Weights of a small image classifier: 3.36M parameters.
Rows from block 7 of a small image classifier, named by matrix and row number. Rows with one number within an expert belong to one neuron, the router's apart. Each number is 128 + 32 x the weight over its row's rms, rounded and kept within 0 to 255. All counts start at 0.
After each expert's rows are labels from the 100 images, of 14848, where the router gives the expert most weight on average: "colour at peak" is the nearest of a few named colours to the mean colour under the peak. Only what is clearly more common there than usual is listed. The data: crops of objects in photos (Visual Genome). In brackets: how many of the 100, against the usual share in percent.
# router: router (model.blocks.7.mlp.router.weight, 8x128), inputs 32-63
# up: expert up (model.blocks.7.mlp.up, 8x64x128), inputs 32-63
# down: expert down (model.blocks.7.mlp.down, 8x128x64, transposed), outputs 32-63

# expert 4
router.4 [139 175 150 132 148  64 171 111 102  74 140 154 177 133 120 122  86 165 119  87 196 119  96 193 118 111 185 102  65  81 147 108]
up.0 [102 200 108 170 133 100  89  68 148 100 162 107 106 123 134 162 109  96 136 142 144 163  84 120 139 107 119 125  93 129  61 105]
down.0 [162 146 115 127 125  88 159 133 170 136 160 114 198 143 178  78 126  82 125  86 146 136 151 200 172  67 126 107  92 102  83 130]
up.1 [101 109 140 118 150  73 175 151 141 111  73  86 157 194 161 125 217 114  86 125 228 142 164 170 164  81 147  65 165 170 104 168]
down.1 [121 138 127  99  97 151 118 134 100  91 122 118  91  57 105 158  87 130 181 127  93 160 123 109 108 146 153 103  96 107 151 103]
up.2 [115 135  85 154 129 132  70 156 175 150 147  70 135 149 133 168 124  53 129 146 111  68  93 168 131 112 130 129 131 105 103 109]
down.2 [184 128 183  68 104  78 130 138 189 155 135 130 142  83 119 178 172 102 118 115 152  83 190 112 120 146 151  84 138 108 132  72]
up.3 [146 162 101 143 119 169 134 114 136 119  97 103 115 121 145  78 145 147 184  85  92 128 183 123 116 141  98 125 110 181 158 163]
down.3 [160 147 172  99 160  95  87 107 128 115 106 187 103 130 136 162 157 133 182 157 138  82 131 125  89 153 144 168  83 156 179 122]
up.4 [135 138 132 146 141 154  82  72 139  99 151 182 151 117 121 143 126  49 122 205 107 108 116 126  80 159 149 129 101 118 135 124]
down.4 [175 116  81 122 185 113  95 165  96 176 154 150 145 162 117 169 131 163 100 136 201 116 110 138 199  79 141 133 159 161 106  96]
up.5 [125 175 109 125 143 129 141 101  91 111 131 115 123 149 139 158 133 120  91 136  87 108 103 155  92 111 156  95  92 170 141 136]
down.5 [111  45 146 178 111 156 131 201 131 192 137 154 141 158 162 142 150 113 100 134 126 178 138 127 139 107 147 134 103 106  80  56]
up.6 [182 145 168 163 129 154 148 153 127 139 101 122  82 152 155  60 112 150 169 131 129  91  62 119 115 139 117 136 114 125 146 180]
down.6 [132 165 205  97 121  60 148 144 147 100  94  97  87 129 116 150 116 101 143  70 109  92 157 120  61 126 118 142 113 114 115 112]
up.7 [ 87 172 103 106 149 113 148  91 194  95 171 117 161 174 125 129 116 124  94 113 178 183  73 156 176   4 122 136 118 133 107 131]
down.7 [141  95  96 118 114 124 189 111 107  53 180  95 146 111 101 110 129 105 175  93 127 169 138 143 126 123 116 153 103 151 112  91]
up.8 [136  98  67 163  81 164  34  98 192 157  94 109 150 151 150 141 184 130 164 126  93 139 169 114 129  68  95 121 159 110 120 144]
down.8 [118 207 107 125 104 150 111  76 209 140 157 113 182 181 220 132 132  78 123 171 132 127  97 148 186  69 144  92 156  77 148 128]
up.9 [120 232 123 100 120 128 142 147 124 104  99 113 146 121 143 168 171 139 179  79 124 157 146 169 116  94 115 102  70 107  92 117]
down.9 [ 89  69 119 142 164 104 123 115 198 134  89 128  98 157 146 105 162 109 123 160 151 146 118 100 129 146 105 110 160 162 128 150]
up.10 [157 133 149  96 145 155  78  95 147 121 115 188 144 118 140 134 110 105 103 168 142  82 124 120 128 148 147 148 138 113 134 113]
down.10 [157 102  98  95 204 123 145 157  97 148 158 128 140 140  93 110  99 124 103 105 149 123  95 126 163  85 101 148 139 189  90 130]
up.11 [ 84 128 103 143 148 115 106  84 150 105 107 155 136 185 143 137 178  83 145 173 151 153  78 146  81 106 144  98  95 181 107 194]
down.11 [118 204 135  91 110 121 119  80 190 126 120  83 171 156 179 173 167 103 144 131 132 167 123 172 140  71 131 100 112  68 120  98]
up.12 [ 89 160 144 140 125 120 119  56 116 128 130 185 163 157 131 177 197 143 137 153 172 174 109 134  96 150 124  73  91 134 124 149]
down.12 [ 79 147 135 101 128 144 123 140 156  82 124  96 157 125 142 120 144  68 172 130 160 138 109 162 131 123 132 161 136  88 154 110]
up.13 [120 183 133 120 132 109 160 163  99 141  99 141  59 140 182 125 150 188 152 116 176 105  37 145 153 137 110  90 117 152 160 112]
down.13 [133 109 153 131 160 115 145 111 131 155  59 110  87 120 120 112 107 123 138 129  96  97 182  43  63 178  93 137 102 157 142 124]
up.14 [116 108 148 157 132 132 140 156 122 123  34 108  56 145 161 119  95 112 198 167 122 127 103 119 137 106 124 127 106 110 123 133]
down.14 [ 96 156 195 109 140  20 144 134 166  85  85 112 142 158 120 130 151 120 136 109 158 104 124 129  76 108 109 172 165 178 153 144]
colour at peak: black (49 vs 13.6)

# expert 2
router.2 [ 70  81 110 157  67 155 123  83 104 119 148  84  90 115 111 108 154  86 177 157  79 142 107  94 107 160  81 144 188 171 162 155]
up.0 [165 109 125 109 125 154 144 205 122 156 128 126 158 131 130  78  59 131 162  90 155 130 171 110 112 119 114 156 103 108 147 131]
down.0 [102 206 123 131 101 153 101 159 101 154  87 142 113 131  70 150 139  87 165 105 132 138 100 163 116 131  57 118 101 163 140 143]
up.1 [100 164 131 161 111 125 122 114 102 134 132 140 106 120 139  89 154 152 154 136 155 147  64  87 119 130  82  85 157 164 112 162]
down.1 [109 115 151 117  90 124 200 174 122 113 218  70 108 122  88 183 145 142 188  67  90 110 156 163 148 137  94 152 100 126 117 139]
up.2 [143 157 135 141 127 181 107 148 114 152  81 156 178 167 161  91  52 167 117 126  79 107 119 173 179  42 163 144 142  84 125  92]
down.2 [132 179 102 140 124 125 111  99 149 125 141 129 135 101 183 101 106  84 114 182 125 152  28 129 156 138 120 161 139 124 161 133]
up.3 [100 156 104 165 135 115 109 130  95 141  91 119 176 150 132  70 176 174  87 125 157  93 117 181 144 117 156 121 166 154 145 145]
down.3 [114 199 113 201 127  73 137 127 132  96 190  83 140  81  92 149 183 101 158 112 140 175 143 158 133 192 134 162 139 181 146 141]
up.4 [195 237 146  76 139 119 143 108 120 126 149 118 123 156 109 142 117 187 135  94  98  80 128 140 105  96  87 101  99 127 129  92]
down.4 [130  89 109 134 151 187 115 135 155 135  97 136  82 100 175 202  89 172 167 102 121 144 130 113 182 141 109 110 143 126 150  85]
up.5 [169  94  87  88  70 160 159 123 170 187 102  94 162 137 132  38 111 148 139 134 152 115 138 105 150 119 175 133 152  96 153 155]
down.5 [ 63  98 141 199 152 164 128 111 180  96 156 102  98 190 181 157 107 104 207 142 146 218  62 114 139 123  82 120 106 111 114  64]
up.6 [143 162 101  69  52 128  86 136 171 145 100 116 185 130 161 131 145 130 133 139 104 168 154 104 136  84 140 150 137 125 103 202]
down.6 [115 143 103 150 120  93  77 118  79  94 103 146 129  92  92 140 154 105 147 165  85 116 114 160  98 146 128 124 152 129 132  98]
up.7 [173 161 176 125 174 103 155  71 158 129 157 135  97 188 173 137  99 126 100 157 121  59 131  89 102 119 125  66 112 100 130 118]
down.7 [162 119 118 153  95  87 105 119 171 147 142 165 145 115 131 115 128 118  85 174 153 130 109  92 133 174 150 152 203 131 126 124]
up.8 [132 114 102 128 126  75 156  69 132 113 148  85  68 120 147 151 165 136 153  95 111 168 167  85 124 115  67 128 118 146 115 128]
down.8 [126  82 136  85 119 209 129 103 103 145  77 152 164 138 112  52  72 142 134 123  99 116  54 106 155  74 108 169  87 117 201 163]
up.9 [132 150 155 148 192 173 177 116  94 181 102 141  87 141 113 159 105 160 122  73  93  70  80 108 176 124 113 117 116 139 145 121]
down.9 [133 110 110 111 165 109  53 179 110 121  89 216 146 145 181 114 102 101  59 107 129 146  98 104 125  92 167 165 110 133  93 105]
up.10 [115 149 151 159 182  72  71 131 138  93 107 133  77 108 154 143 116 106 141 149 108 152 102 100 102 124 116 127 111 147  63  74]
down.10 [ 90  86 152 155  93 155 127 116 151 143  80 114  85 165 201  67 132 125 190 196  88 124 113  96 105  79  82 171 130 115 174 157]
up.11 [184 186 149  94 164 125 107 168 159 131 101 133 115 131 183 123  83 133 129 105 120 141 135 100 142 100 128 152  37  99  88 102]
down.11 [135 185 114 149 147 140 143  99 159 119 131 155 186  90 160  55  84 108  76 172 131 141  75 152 177 163 132 175 146 143 147 154]
up.12 [151 132 174 127 123  19 111  72 156 102 126 109  78 109 143 136 141 128 168 127 116 164 157  73 101 121 123  87 109 150  95  60]
down.12 [114  68 166 115 110 166 124 116 107 151  71 152 144 163 163  80  92 176 182 148 137 128  75 113 121  94  76 180  97 103 204 132]
up.13 [133 186 135 118  88 151  65  92  95 131 130 168 126 109 148 120 159 123 118 169 131 152 120 107 125 136 103 125 159 157  94 148]
down.13 [101 108 103 124  61 145 158 166 102 125 196  65 102 111 125 161 147 141 158 130 101  94 125 166 175 129  65 146 117 133 118 142]
up.14 [207 116 173 104 116 142 165  89 128  99 137 116 148 104 124 109  64 183 112 142 106  67 117 155 121 131 131 117 125  94 163 118]
down.14 [176 104 111 112 127 134 120 154 154 158  93 130 160  80 108 115  85 144 105 100  95 119 149 125 133 126 165 144 113 102 118 114]
colour at peak: grey (61 vs 33.8)

# expert 1
router.1 [103  95 169 148 201 171 165  93 141  99 203 113 117  73 101 140 128 109 112 190  67  95  93 111  88 181 101 169 163 178 172 192]
up.0 [114 130 123 175 191 143 112 147  97 111 137 104 153 130 122  96 103 115  77 121 125 132  84 111 148 107  80 129 133 173 124  92]
down.0 [120 137 166  90 153  73 153 161 123 150 123 156 159 168 157 152 121 140 134  88 136 165 172 109 161  88 194 154 103 161 138 154]
up.1 [148 150 134 130 132 102 148 100 174 123 109  96 148 136 115 177  82 190 102 112 170 116 126 117 156 105 116  64 120 107 139 112]
down.1 [135  98 104 139 160 231 137 130 121 182 106 112 141 137 125 132  97 115  99  64  67 100 134 140 147 116 194 115 150 142 132 159]
up.2 [ 97 173 129 141  97 157 174  37 104  96 136 147 172 112 146  86 103 151 107 144 116 159  47 116 151 113 121 115 148 160 158 156]
down.2 [ 87 111 109 146 131 136  79 145 106  97 154 105 107 130 117 199 136 144 182 117 193 123  43 197 142 118  76 152 159 128 134 127]
up.3 [175 131 176 128 167 117 170 184 119  91 164 109  97 193 203 182  67 193 143 130 129 124 101 142 130  78  82 155  91 107 126 143]
down.3 [121 156  91 153 143 105 174  77 105 122 128  99 111 163 141 120 100 155 126 140  75 142 142 160 146  75 139 145  97  98 120  96]
up.4 [108 139 103 171 110 181  69 133 148 176 145 121 103 137 140 136 154 107 182 158 110 128 106  93 129 134  44 116  88 122 122 146]
down.4 [ 98  41 140 148 147 173 129  38 164 140 101 143 103 104 125 126 117 160 103 192 182 112 151 144 147 170 147  72 153 137 199 115]
up.5 [170 110  62 115 151 146  80 190 145 173 126 115 112 137 136 133  91 153 147 156  96  79 112 118 134 116 124 162 131 137 111 175]
down.5 [ 97 120 206 102 125 116 179  66 103 116 140 109 153 117 122 192 201 140 142  87 117  77 129 146  94 146  75 141 139 112 132 122]
up.6 [131 116 182 144 136 153 113  18 137 132 141 128 106 140 151 114 134 128  56 143 142 163  99  80 143 115  73  56 125 126 142  99]
down.6 [142  94 116 140 122 149 101 136 119 171  84 119 126 109 100 150 165 167 117 175 190  90 130 200 129 180 117  66 103 101  91 155]
up.7 [131 175 118 148  91 119  95 149 133 151  62 164 107 215 164 122 106 182 145  82 107 104  96 132 193  52 115 110 101  74  94 114]
down.7 [122 118  94  62 126 130 160 119 153  72 138 111 113 168 169 139 132 133 159 169 105 138  77 124 141  51 100 155 141 158 179 124]
up.8 [ 68 159 109 117 132 112 174 134 105  87 106  95 131 132 126 107 105 169 116  71 117 198 111 155 169  93 102 138  64 143  80  91]
down.8 [ 33 111 141  90 108 112 212 109 122  61 102  74 122 157 148 126 133  65 171 147 107 129  84 193 148 105 113 104  98 110 111 165]
up.9 [122 116  61 159 127 147 148 105  79 107 122 101 106 136 126  66 113 167  90 162  76 105 151  92 146 104  92  88 110 148 140 118]
down.9 [ 99 136 161 100  77 116 119 109  79 155  96 129 140 189 191 118 121 146 151  98 114 111 108 136 161 110 169 101 138 121 179 117]
up.10 [113 190 130 148 101 179 159  67 169 128 129 167 214 153 121  26 159 125 107 133  97 165 101 133 112 137  98 170 151 169 155 139]
down.10 [116  96 174 155  84 134  46 154 144 167 118 146  97 155  75 174 108 171 113 169 195 167 119 101 175 123 122 110 161  78  81  94]
up.11 [130 156 128 170 148 110  84  96 148 111 114 195 160 114 127 129 114  83 101 138 137 120 116 110 131 130 206 149 133 120  70  83]
down.11 [134 175 126 129 128 135 133 131 179 139  86 165 123 101 167  75 121 123  65 105 130 127 145  62 126 132 123  94 135  82 154 148]
up.12 [157 191  69 112 104 144  58  91  94 152 101 189 125 176 167 136  99 164 112 102  84 106  98 122 185  71 125 132 114 117 117  95]
down.12 [ 97 127 106  84 107 124 139  98 149  71 131 111 112 161 155 137 124 117 168 161 115 154  61 115 135  60  81 130 127 154 180 118]
up.13 [114 121 146 139 136 125 160  50 170  83  95 127 159 161 115 157 180  95 134 137 131 128 101 175 125 108 164  92 110 127 135 148]
down.13 [127 146 117 136 128  99  57 120 173 124 100 173 148 133 112 131 146 132 118 127 166 174 185  93 140 130 177 165 173 104  74 127]
up.14 [ 90 139  93 173 141 113 152  60 133  85 135  90 174 123 114 179 138 113  61 164  93 144 106 135 178 100  86 133 180 152 108 108]
down.14 [ 87 162 139 119 149  93 143 146 163 119 116 109 132 125 120 164 150  91 172  91 175 166 102 202 104 127 151 160  68 133 122 120]
colour at peak: pink (27 vs 9.4)

# expert 5
router.5 [159 157  96 100  94  90  88 155  98 158  84 198 159 113 141 141 175  87  83 143 120 179 159  96 133 141 188 136 135 156  83 102]
up.0 [140 146 148  76 132  99 120 162 198 168 147 141  83 160 121 164 132 122 105  28 150 164 145 132 159 113 141 108 125  96  66 150]
down.0 [107  78 133 161 111  83 130 131 108 101 106  91  98 181 196 174 166  80 162 125 121 120 152 162 138 128 174 126 134 173  98 131]
up.1 [133  82 123 147  91 189 105 152 183 171 133 123 104 158 171 118 100  97 189 167 110 116 110 113 111 112 107 176 116 117 128 170]
down.1 [144 159 151 123 143 136 113 126 206 211 142  81  90 177 139  89 168 131 141 144 121 105 131 110 116  43  97 100 138 105 142 187]
up.2 [178 105  98 143  87 175 137  53  85 134 185 116 131 159 161  72 121 234  99 196 126  26 117 123 121 133  92 116 157 139 184 143]
down.2 [136 103 151 128 132 147 170 101 137 141 117  89 173  70 121 133 124  89 153 135 123  86 152 128 123 147  70 138 163 135 171  78]
up.3 [131 152 133  93 108 111 128 119 162  90 137 107 143 150 125 116 114 116 138  87 132 158  92 124 242  87 141 128 141 119 121 146]
down.3 [184 172 110 138  93  69 102 180 127 112 102  91 124 146 120 138 115  92  95 126 139  88 129 173 156  66 152 107 175 138  72 149]
up.4 [ 92 120 120 114 188 159 192  96 120 103  59 152 154 131  86  96 126 152 111 114 147 160 147 101 170 115 117 134 131 149  69  98]
down.4 [132 196 113 155 198 116 120  61 108 136 198 112 138 167 130 130  97 155  91 179 107 131 122 119 184 105 142 117 119 153 139 129]
up.5 [ 76  52  86 143 130 165 108 128 163 125  80  78  93 177 153 121 130  87 179 216  64 112  94 131 129 123  91 131 143 144 125 143]
down.5 [149 151  87 128 147 181 141 103 155 123 167 163 181  55  77  67 153  95  77 151  74  92 141 166  88 169 151 131 118 137 141 152]
up.6 [168 112 102 114 180 113 147  61 174  94 177  83  99 111 152 143 147 199  93 119 149 140 134 112 168 117  63 106  96 132  89  99]
down.6 [117 108 143 117 168 126 155 134  59  92 110 132 177 143 172 124  76  80  95  91 123 150 128 131 129 105 158 134 107 136 161 134]
up.7 [154 159 122  81 124 128 139 101 122 137  40 174 188 145 133 127 132 179 106 114 173 201 140 126 202  87 152  97 121 131 112 115]
down.7 [136 172 106 136 147 100 106 110  92 109 122  63 107 166 173 121  62 153  95 130 102 186 133 124 160  88 149  84  90 111 101 115]
up.8 [171 115 168 105 140 120 133 161 148 116  77 194 129  99 106  87  81 130 144 146 162 121 162 113  98 128 152 158  67  85  83  77]
down.8 [145 165  54 149 118 132 110 187 105 146 164 119 167 160 144 123 131 122 157  50 144 144 143 126 167 147  92 135 162 114  99  91]
up.9 [ 82 123 161 177 157 125 142 105 109  91 138 155  60 143 144 155 148 147  92  88 130 123  86 160 103 137  91  89 134 142 100 156]
down.9 [156 153 116 127 138 121 133 133 157 172 140 134 123 165 174 101 158 120 167 181  92  92 141  87 101  75 106 122 120 132 143 159]
up.10 [151 117 125 131 185 129 116 170 102 160 109 177 138 126 129 141 103 135  76  93 187 116 143 125 255 110 150 129 157 128  76  78]
down.10 [153 165  99 143 121  71  88 110 110 106  91 112 159 158  93 147 155 143  94 129 168 187 132 108 170  96 150 156 158 173  80 194]
up.11 [145 180 160  80 134 114 127 122 124 142 148 128 110 147 127 160 118 139 123  76 151 164 129  97 205  95 151  62  95  99  96 102]
down.11 [141 132 154 139  67  77  91 132  77 102 124  81  92 193 134 158 116 119 135 129 138 147 133 185 175  99 122 116 117 156  89 143]
up.12 [ 97 176 152 139 123 135 186  87 118 113 133 128 118 118 102 114  98 119 162 155  78 147 112 151 137 124 110 109 113 111 122  96]
down.12 [127 142 193 130  67 119 173  99 153 128 146 105 120 136 134 107 187 110 113 126 122  97 148 130  74 141 143  45 129 116 163 125]
up.13 [160 104 191 117 152 113  96 113 127 129 141 122  81 101 185 161 114 185 164 100 150 153 124  81  99 141  71  79 113  96 133 157]
down.13 [ 67  99  73 116 119 140 121 144 180 180 116 148 168 165 178 105 158  72  92 147 113 128 161  92 172 151 155 128 188 144 123 155]
up.14 [157 127 185 157 124 114 141  71 116  79 133 110  72 122 162 166 143 121 169 129 108  92 113 120  91 137 114  66  86 130 187 116]
down.14 [141 168  73  99 125 109  83 158 159 153  92 150 126 175 166  86 151 146 170 165 155 156 143 125 182  86 157 141 138 148 127 119]
colour at peak: grey (61 vs 33.8)

# expert 6
router.6 [150  81 188 126 117 112 173  78 139 151 137  83  72 130 111 164 150 141 137 133 189  84 176 139 116 136  85  69 141 103 158  73]
up.0 [123  98 122 108  52 171  89 154 133 121  44 139 139  87 115 131  93 106 181 107  99 203 146 154 129 129 140 163  99  64 129 139]
down.0 [122 103 167  94  81 134 149 129  70 132 199  82 114 166 133 109  94 155 179 142 184  97  67 115 132 111 118 109 152 143 162 148]
up.1 [158  96 183 158 109 119 141 114 129 142 181  99  84 119 116 179 121 163 209 143 137 101 129 121 142  89  84 140 127 104 140  78]
down.1 [145 140 162  66 156  95  85 114 135 138 139 109 135 103 106 195  82 194 163  54 160 116 112 107 173 149 156 133 115 108 101 132]
up.2 [165 104 179 187 197 177 159 155 157 162 166 129 112 121 116 169  72 115 148 128 115  99 129 136 132 112  95 116  88  66 131 106]
down.2 [180 120 130 105 109 122  60 150 144 178 147  84  90 155 154 180  77 170 194 123 151 128 157 113 180 151 136 137 152  71 109 145]
up.3 [107  91  87 108 150 124 121 103 183 130 153 137 145 205 126 154 126  97 112 155 151 126 100 124 210 121 127 172 127 123  96 155]
down.3 [106 139 110 103 109 190  89 157 113 138 139 172 166  95 163 100 119 141 130 149  95 156  98 131 113  85 122 178 122 154 130 120]
up.4 [132  71 166 181  91  94 120  96 158 103 170 120 104 141 132 143 112  97 164 161 202 127 110 137 138 110 132 119 147 123 143  80]
down.4 [164 148 161 125 142  25  96 107 106 142 170 139 137 127 117 223 115 148 114  89 132 127 110 127 143 112 152 157 119 136 131 176]
up.5 [171 126 116 155 187 124 134  97 173 131 164 110 107 169 152 147  65 159 131 175 149  78 133 141 149 118 104  96 134  97 125 166]
down.5 [129 172  96 108 144  47  93 150  58 131 142 107 145 137 142 163 119 103 123 157  88 155 173 112 154 100 173 158 125 181  88  70]
up.6 [157  84 127 112  54 109  97  86  96 105 133 136 131 141 149 121 106 144  97 179 170 122  96 119 143 130 146 118 139 110 134  57]
down.6 [127 133 134 162 144  39 180 131  97 109 163 167 162 128 150 147 117 120  72 127  79 127 140 121 120 106 150 137 143 156 144 111]
up.7 [148 131 175 176 155 126 170  80 136 104 159 114 131 155 143 124  90 141 135 145 146  65 129 124 144 119  96 109 161 115 139 181]
down.7 [184 142 114 120 155  95  58 144  92 134 158 132 142 131 134 185 110  81 114 139 127 138 145 149 149 119 183 166 130 113  83  95]
up.8 [163 120 118 151  95 112 129 103 186 128 199  95  90 162 139 144 147 174 200 162 198 106 142 148 159  80  67 119 188 127  92 166]
down.8 [111 156 168 116 166  81 104  81 136 106 116 154 109  98 107 228 132  88 135 111 123 110  70 110 125 126 131 126 114 161 125 158]
up.9 [131 103 122 202 179 116 125 168 188  71 135 103 178 142 125 131 124  29  94 145 107 116 139 203 124  91 190 119 124 112 115  97]
down.9 [174 171 156 132  51 109 140  71 133 158 138 104  96 179 175 113 152 170 104 135 134  79 120 156  87 138 118  61 139 108 126 139]
up.10 [178  96 105 122 134 128 114 122 107 148 174 148 112 161 186 102 126 173  75 187 169 109 140 105 133 160 145 106 115 111  75 122]
down.10 [123 121 156 113 169 188 161 148 136 119 189  84 162 130 110  95 158 106 144 178 170 145 123 134 129 158 170 173 132 173 143 117]
up.11 [198 135  55 140 105 129 135 104 103 110 169  98 147 145 156 110 120 183  69 173 151 122 141 138 137 107 202 100 138 100  95  58]
down.11 [183 130 134  85 113 136 129 126  91 103  38 116 136  96  76 128  95 125 159 138  55 135 135  90 110 157 132 135 145 121 175 119]
up.12 [ 91 103  83 118 124 135 117 111 150 149 131 135 105 138 140 162 157 140 158 121 173 130 137 152 186 129 113  99 134 116  99 114]
down.12 [161 176 149  98 132  84 129 126  72  98 135 127 121  69 100 147 141 141 114 139 119 131 187 122  95 117 113 115  80 140 173  97]
up.13 [116 137 142  92  39  74 142 143 185 150  23 135 141 153 112 127 136 113 164 107 158 157 172 142 141 101 163 111 106  78  88 116]
down.13 [147 134 122 113 149  74 152 135 137 138 151 133 152  94 113 175 123 139 120  76 210 153 122 103 200 130 122 116 114 131 149 140]
up.14 [ 73 139 161  78 138 149 191  86 153  85 166 114  82 147 138  96 147  84 174  98 103 110  96 195  97 127  61 142  89 119 147 143]
down.14 [139  98  45 158 153 170  85 150 117 128 133 147 135 132  74  71  80 168 102 118 156 148 113 140 151 129 131 131 141 141  91 101]
colour at peak: brown (60 vs 33.5)

# expert 0
router.0 [134  91 103  96 151 149 122 133 112 137 136 199 171  95  81 133 105 114 125 130 101 122 113  88 117 163 159 165 154 147 145 131]
up.0 [130 117 122 127  97 167 101 141 169 149  98 100 102 204 174 116 135 117 170 103 111 142 177 107 171  40  55 125  95  86 105 167]
down.0 [ 76 149 106  97  61 175 148  94 134 165 117 124 154 188 206  86 156 135 188 141 122 120 140 136 155 129  90 112 118 129 180 122]
up.1 [120 171  96 135 106 153  75 137 167 121 136 160 141 199 115 128 152  85 167 172 118 130 133 150 100 120 121 140 115 133  87 133]
down.1 [124 152 167 120 107  67 153  95 144  87 166 109 113 114 111 211 179 123 155  59 113 139 168 142 102 162  99 112 154 122 158  93]
up.2 [134 124 135 134 113 139  97 115 182 181 119 127 107 206 216 148 156 142 146 112 124 163 149  94 185  60  85  72 113  98  99 158]
down.2 [ 75 158 119  97  78 196 145  86 140 160 106 139 130 184 207  97 155 114 166 138 132 118 130 112 155 146  95 109 125 123 182 102]
up.3 [170 108 145  80  69 117 110 164 127 128  70 128 124 138 155 105 160 136 149 130 144  70 165 132  98  87 124 156 131 109 112  87]
down.3 [118 167 122 188 158 119 115 145 113 130 160 161 152 158 136 127 165 135  50 164 121  87  66 148 119 124 122  96 129 147 122 154]
up.4 [104 155 131 110 149 120 136 186 110 106  43 194 151 214 114  60 121 152 125 139 202 120 120 140 129 137 139 149 116 158 134 145]
down.4 [107 108  58 193 107  91 103 178 134 106 111 144 164 136 183  86 135  58 169 155 114 203  87 122 147 110 171 151 146 138  31  96]
up.5 [142  77 107 114  62 188  67 181 186 175 105 100 123 143 117 115 125 113 195 113 106 116 171 160 107 101 112 159  65  55  81 101]
down.5 [181 162 143 200 130 106 107  95 142 114 162 129 165 152 154 127 194 128  77 165 140 107 122 131  90  83 138  93 146 122 117 143]
up.6 [115 173 148 116 115 126 190 166  99  88  76  92 112 117 112 139 125  98 128 126 132 153 104 180 120 133 144  55  80 114 145 135]
down.6 [143 104 157  94 192 136  64 134 169 164 129 156 108 142 136 162 143  99  83 162 134 166 123  36 141 121  77 160 149 106 120 160]
up.7 [140 150 145  98 138 107 116  73  96 128 145 175 121 129 126  99  85 171 115 163 147 149 100 113 128 107  87  95  73 118 107  86]
down.7 [141  52 101 141 132 172 114 173 127 155 142 127 150  88  80 105 128 108 131 149 127 128  68 168 111 163 144 201 162 141 140 158]
up.8 [131 137  94 144 178  98 121 159 155 126 103 143 125 142 133 113 116 102 130 142 127  59 132 186 111 122 121  62  91  89  79 111]
down.8 [ 98 124 118 115  67 142 162  90 182 160  64  93 140 157 128  97 177 121 132 150 125 151 130 100 154 151 112  61 166 175 164 191]
up.9 [110 150 105 157 159  85  82 121 158  88 101  79 133 157 137 115 114 114 109 154  86 109 123 125 182  59 149 135 148 148  65 100]
down.9 [151 169  97 125 141 110  77 161 144 155  89 149 121 153 167 138 123 207 164  77 117 151 143 106 174 102 116 169 163 122  96 162]
up.10 [136 185 115 103 114 136  73  98 131 137 233 177 131 118 137 168 136 120 156 121 125 128  77 116 139 122 104 137 128 105 146 119]
down.10 [104 122 110  91 180 141 129 117 218 199 133 133 142 172 119 118 136 122 153 180 124 134 153 130 159 121 162 128 117 137 158 158]
up.11 [135 162  77 108 139 100 102 111 148  66 196  79 102 170 154 153  84 147 141 106 161 120 120 164 161   1 124 155 110 119  76 113]
down.11 [134 121 149  55 132 160 125 158 170 202 142 144 113 170 103 161 157 148 174 106 163 114 150 143 128 122 112 137 136 101 178 145]
up.12 [129 133 106 160 114 160 120 131 172 160 111  88 103 212 193 120 135 130 153 109 120 176 136  95 176  58  86 113 107 121  85 180]
down.12 [ 88 174 113  76  66 185 143 116 160 154 130 128 135 185 218 100 145 118 176 144 127 118 152 112 155 137  89 101 121 139 182  93]
up.13 [204 140 108 125  86 112  67 118 152 214  94 198 160 136 148 120  99 158 111 128 142 149 178  73 158 119 163 129 141  90 116 147]
down.13 [126  57  99 146 110 165 104 160 127 135 142  96 104 146 128 119 134 127 157 158 149 145 138 164 156 151 126  44 125  63 115  85]
up.14 [122 106 122 181  87 118 107 129  81 155 116 101 117 167 125 145 150 171 185  81 103 156 131  73 197  78 114 134 169 107 120 115]
down.14 [121 154 151 147 101 114 117 140 139 121  95 131  91 186 158 145 149 191 146  76 136 191 178  96 157 121  58 116 179 138 142 133]
colour at peak: black (62 vs 13.6)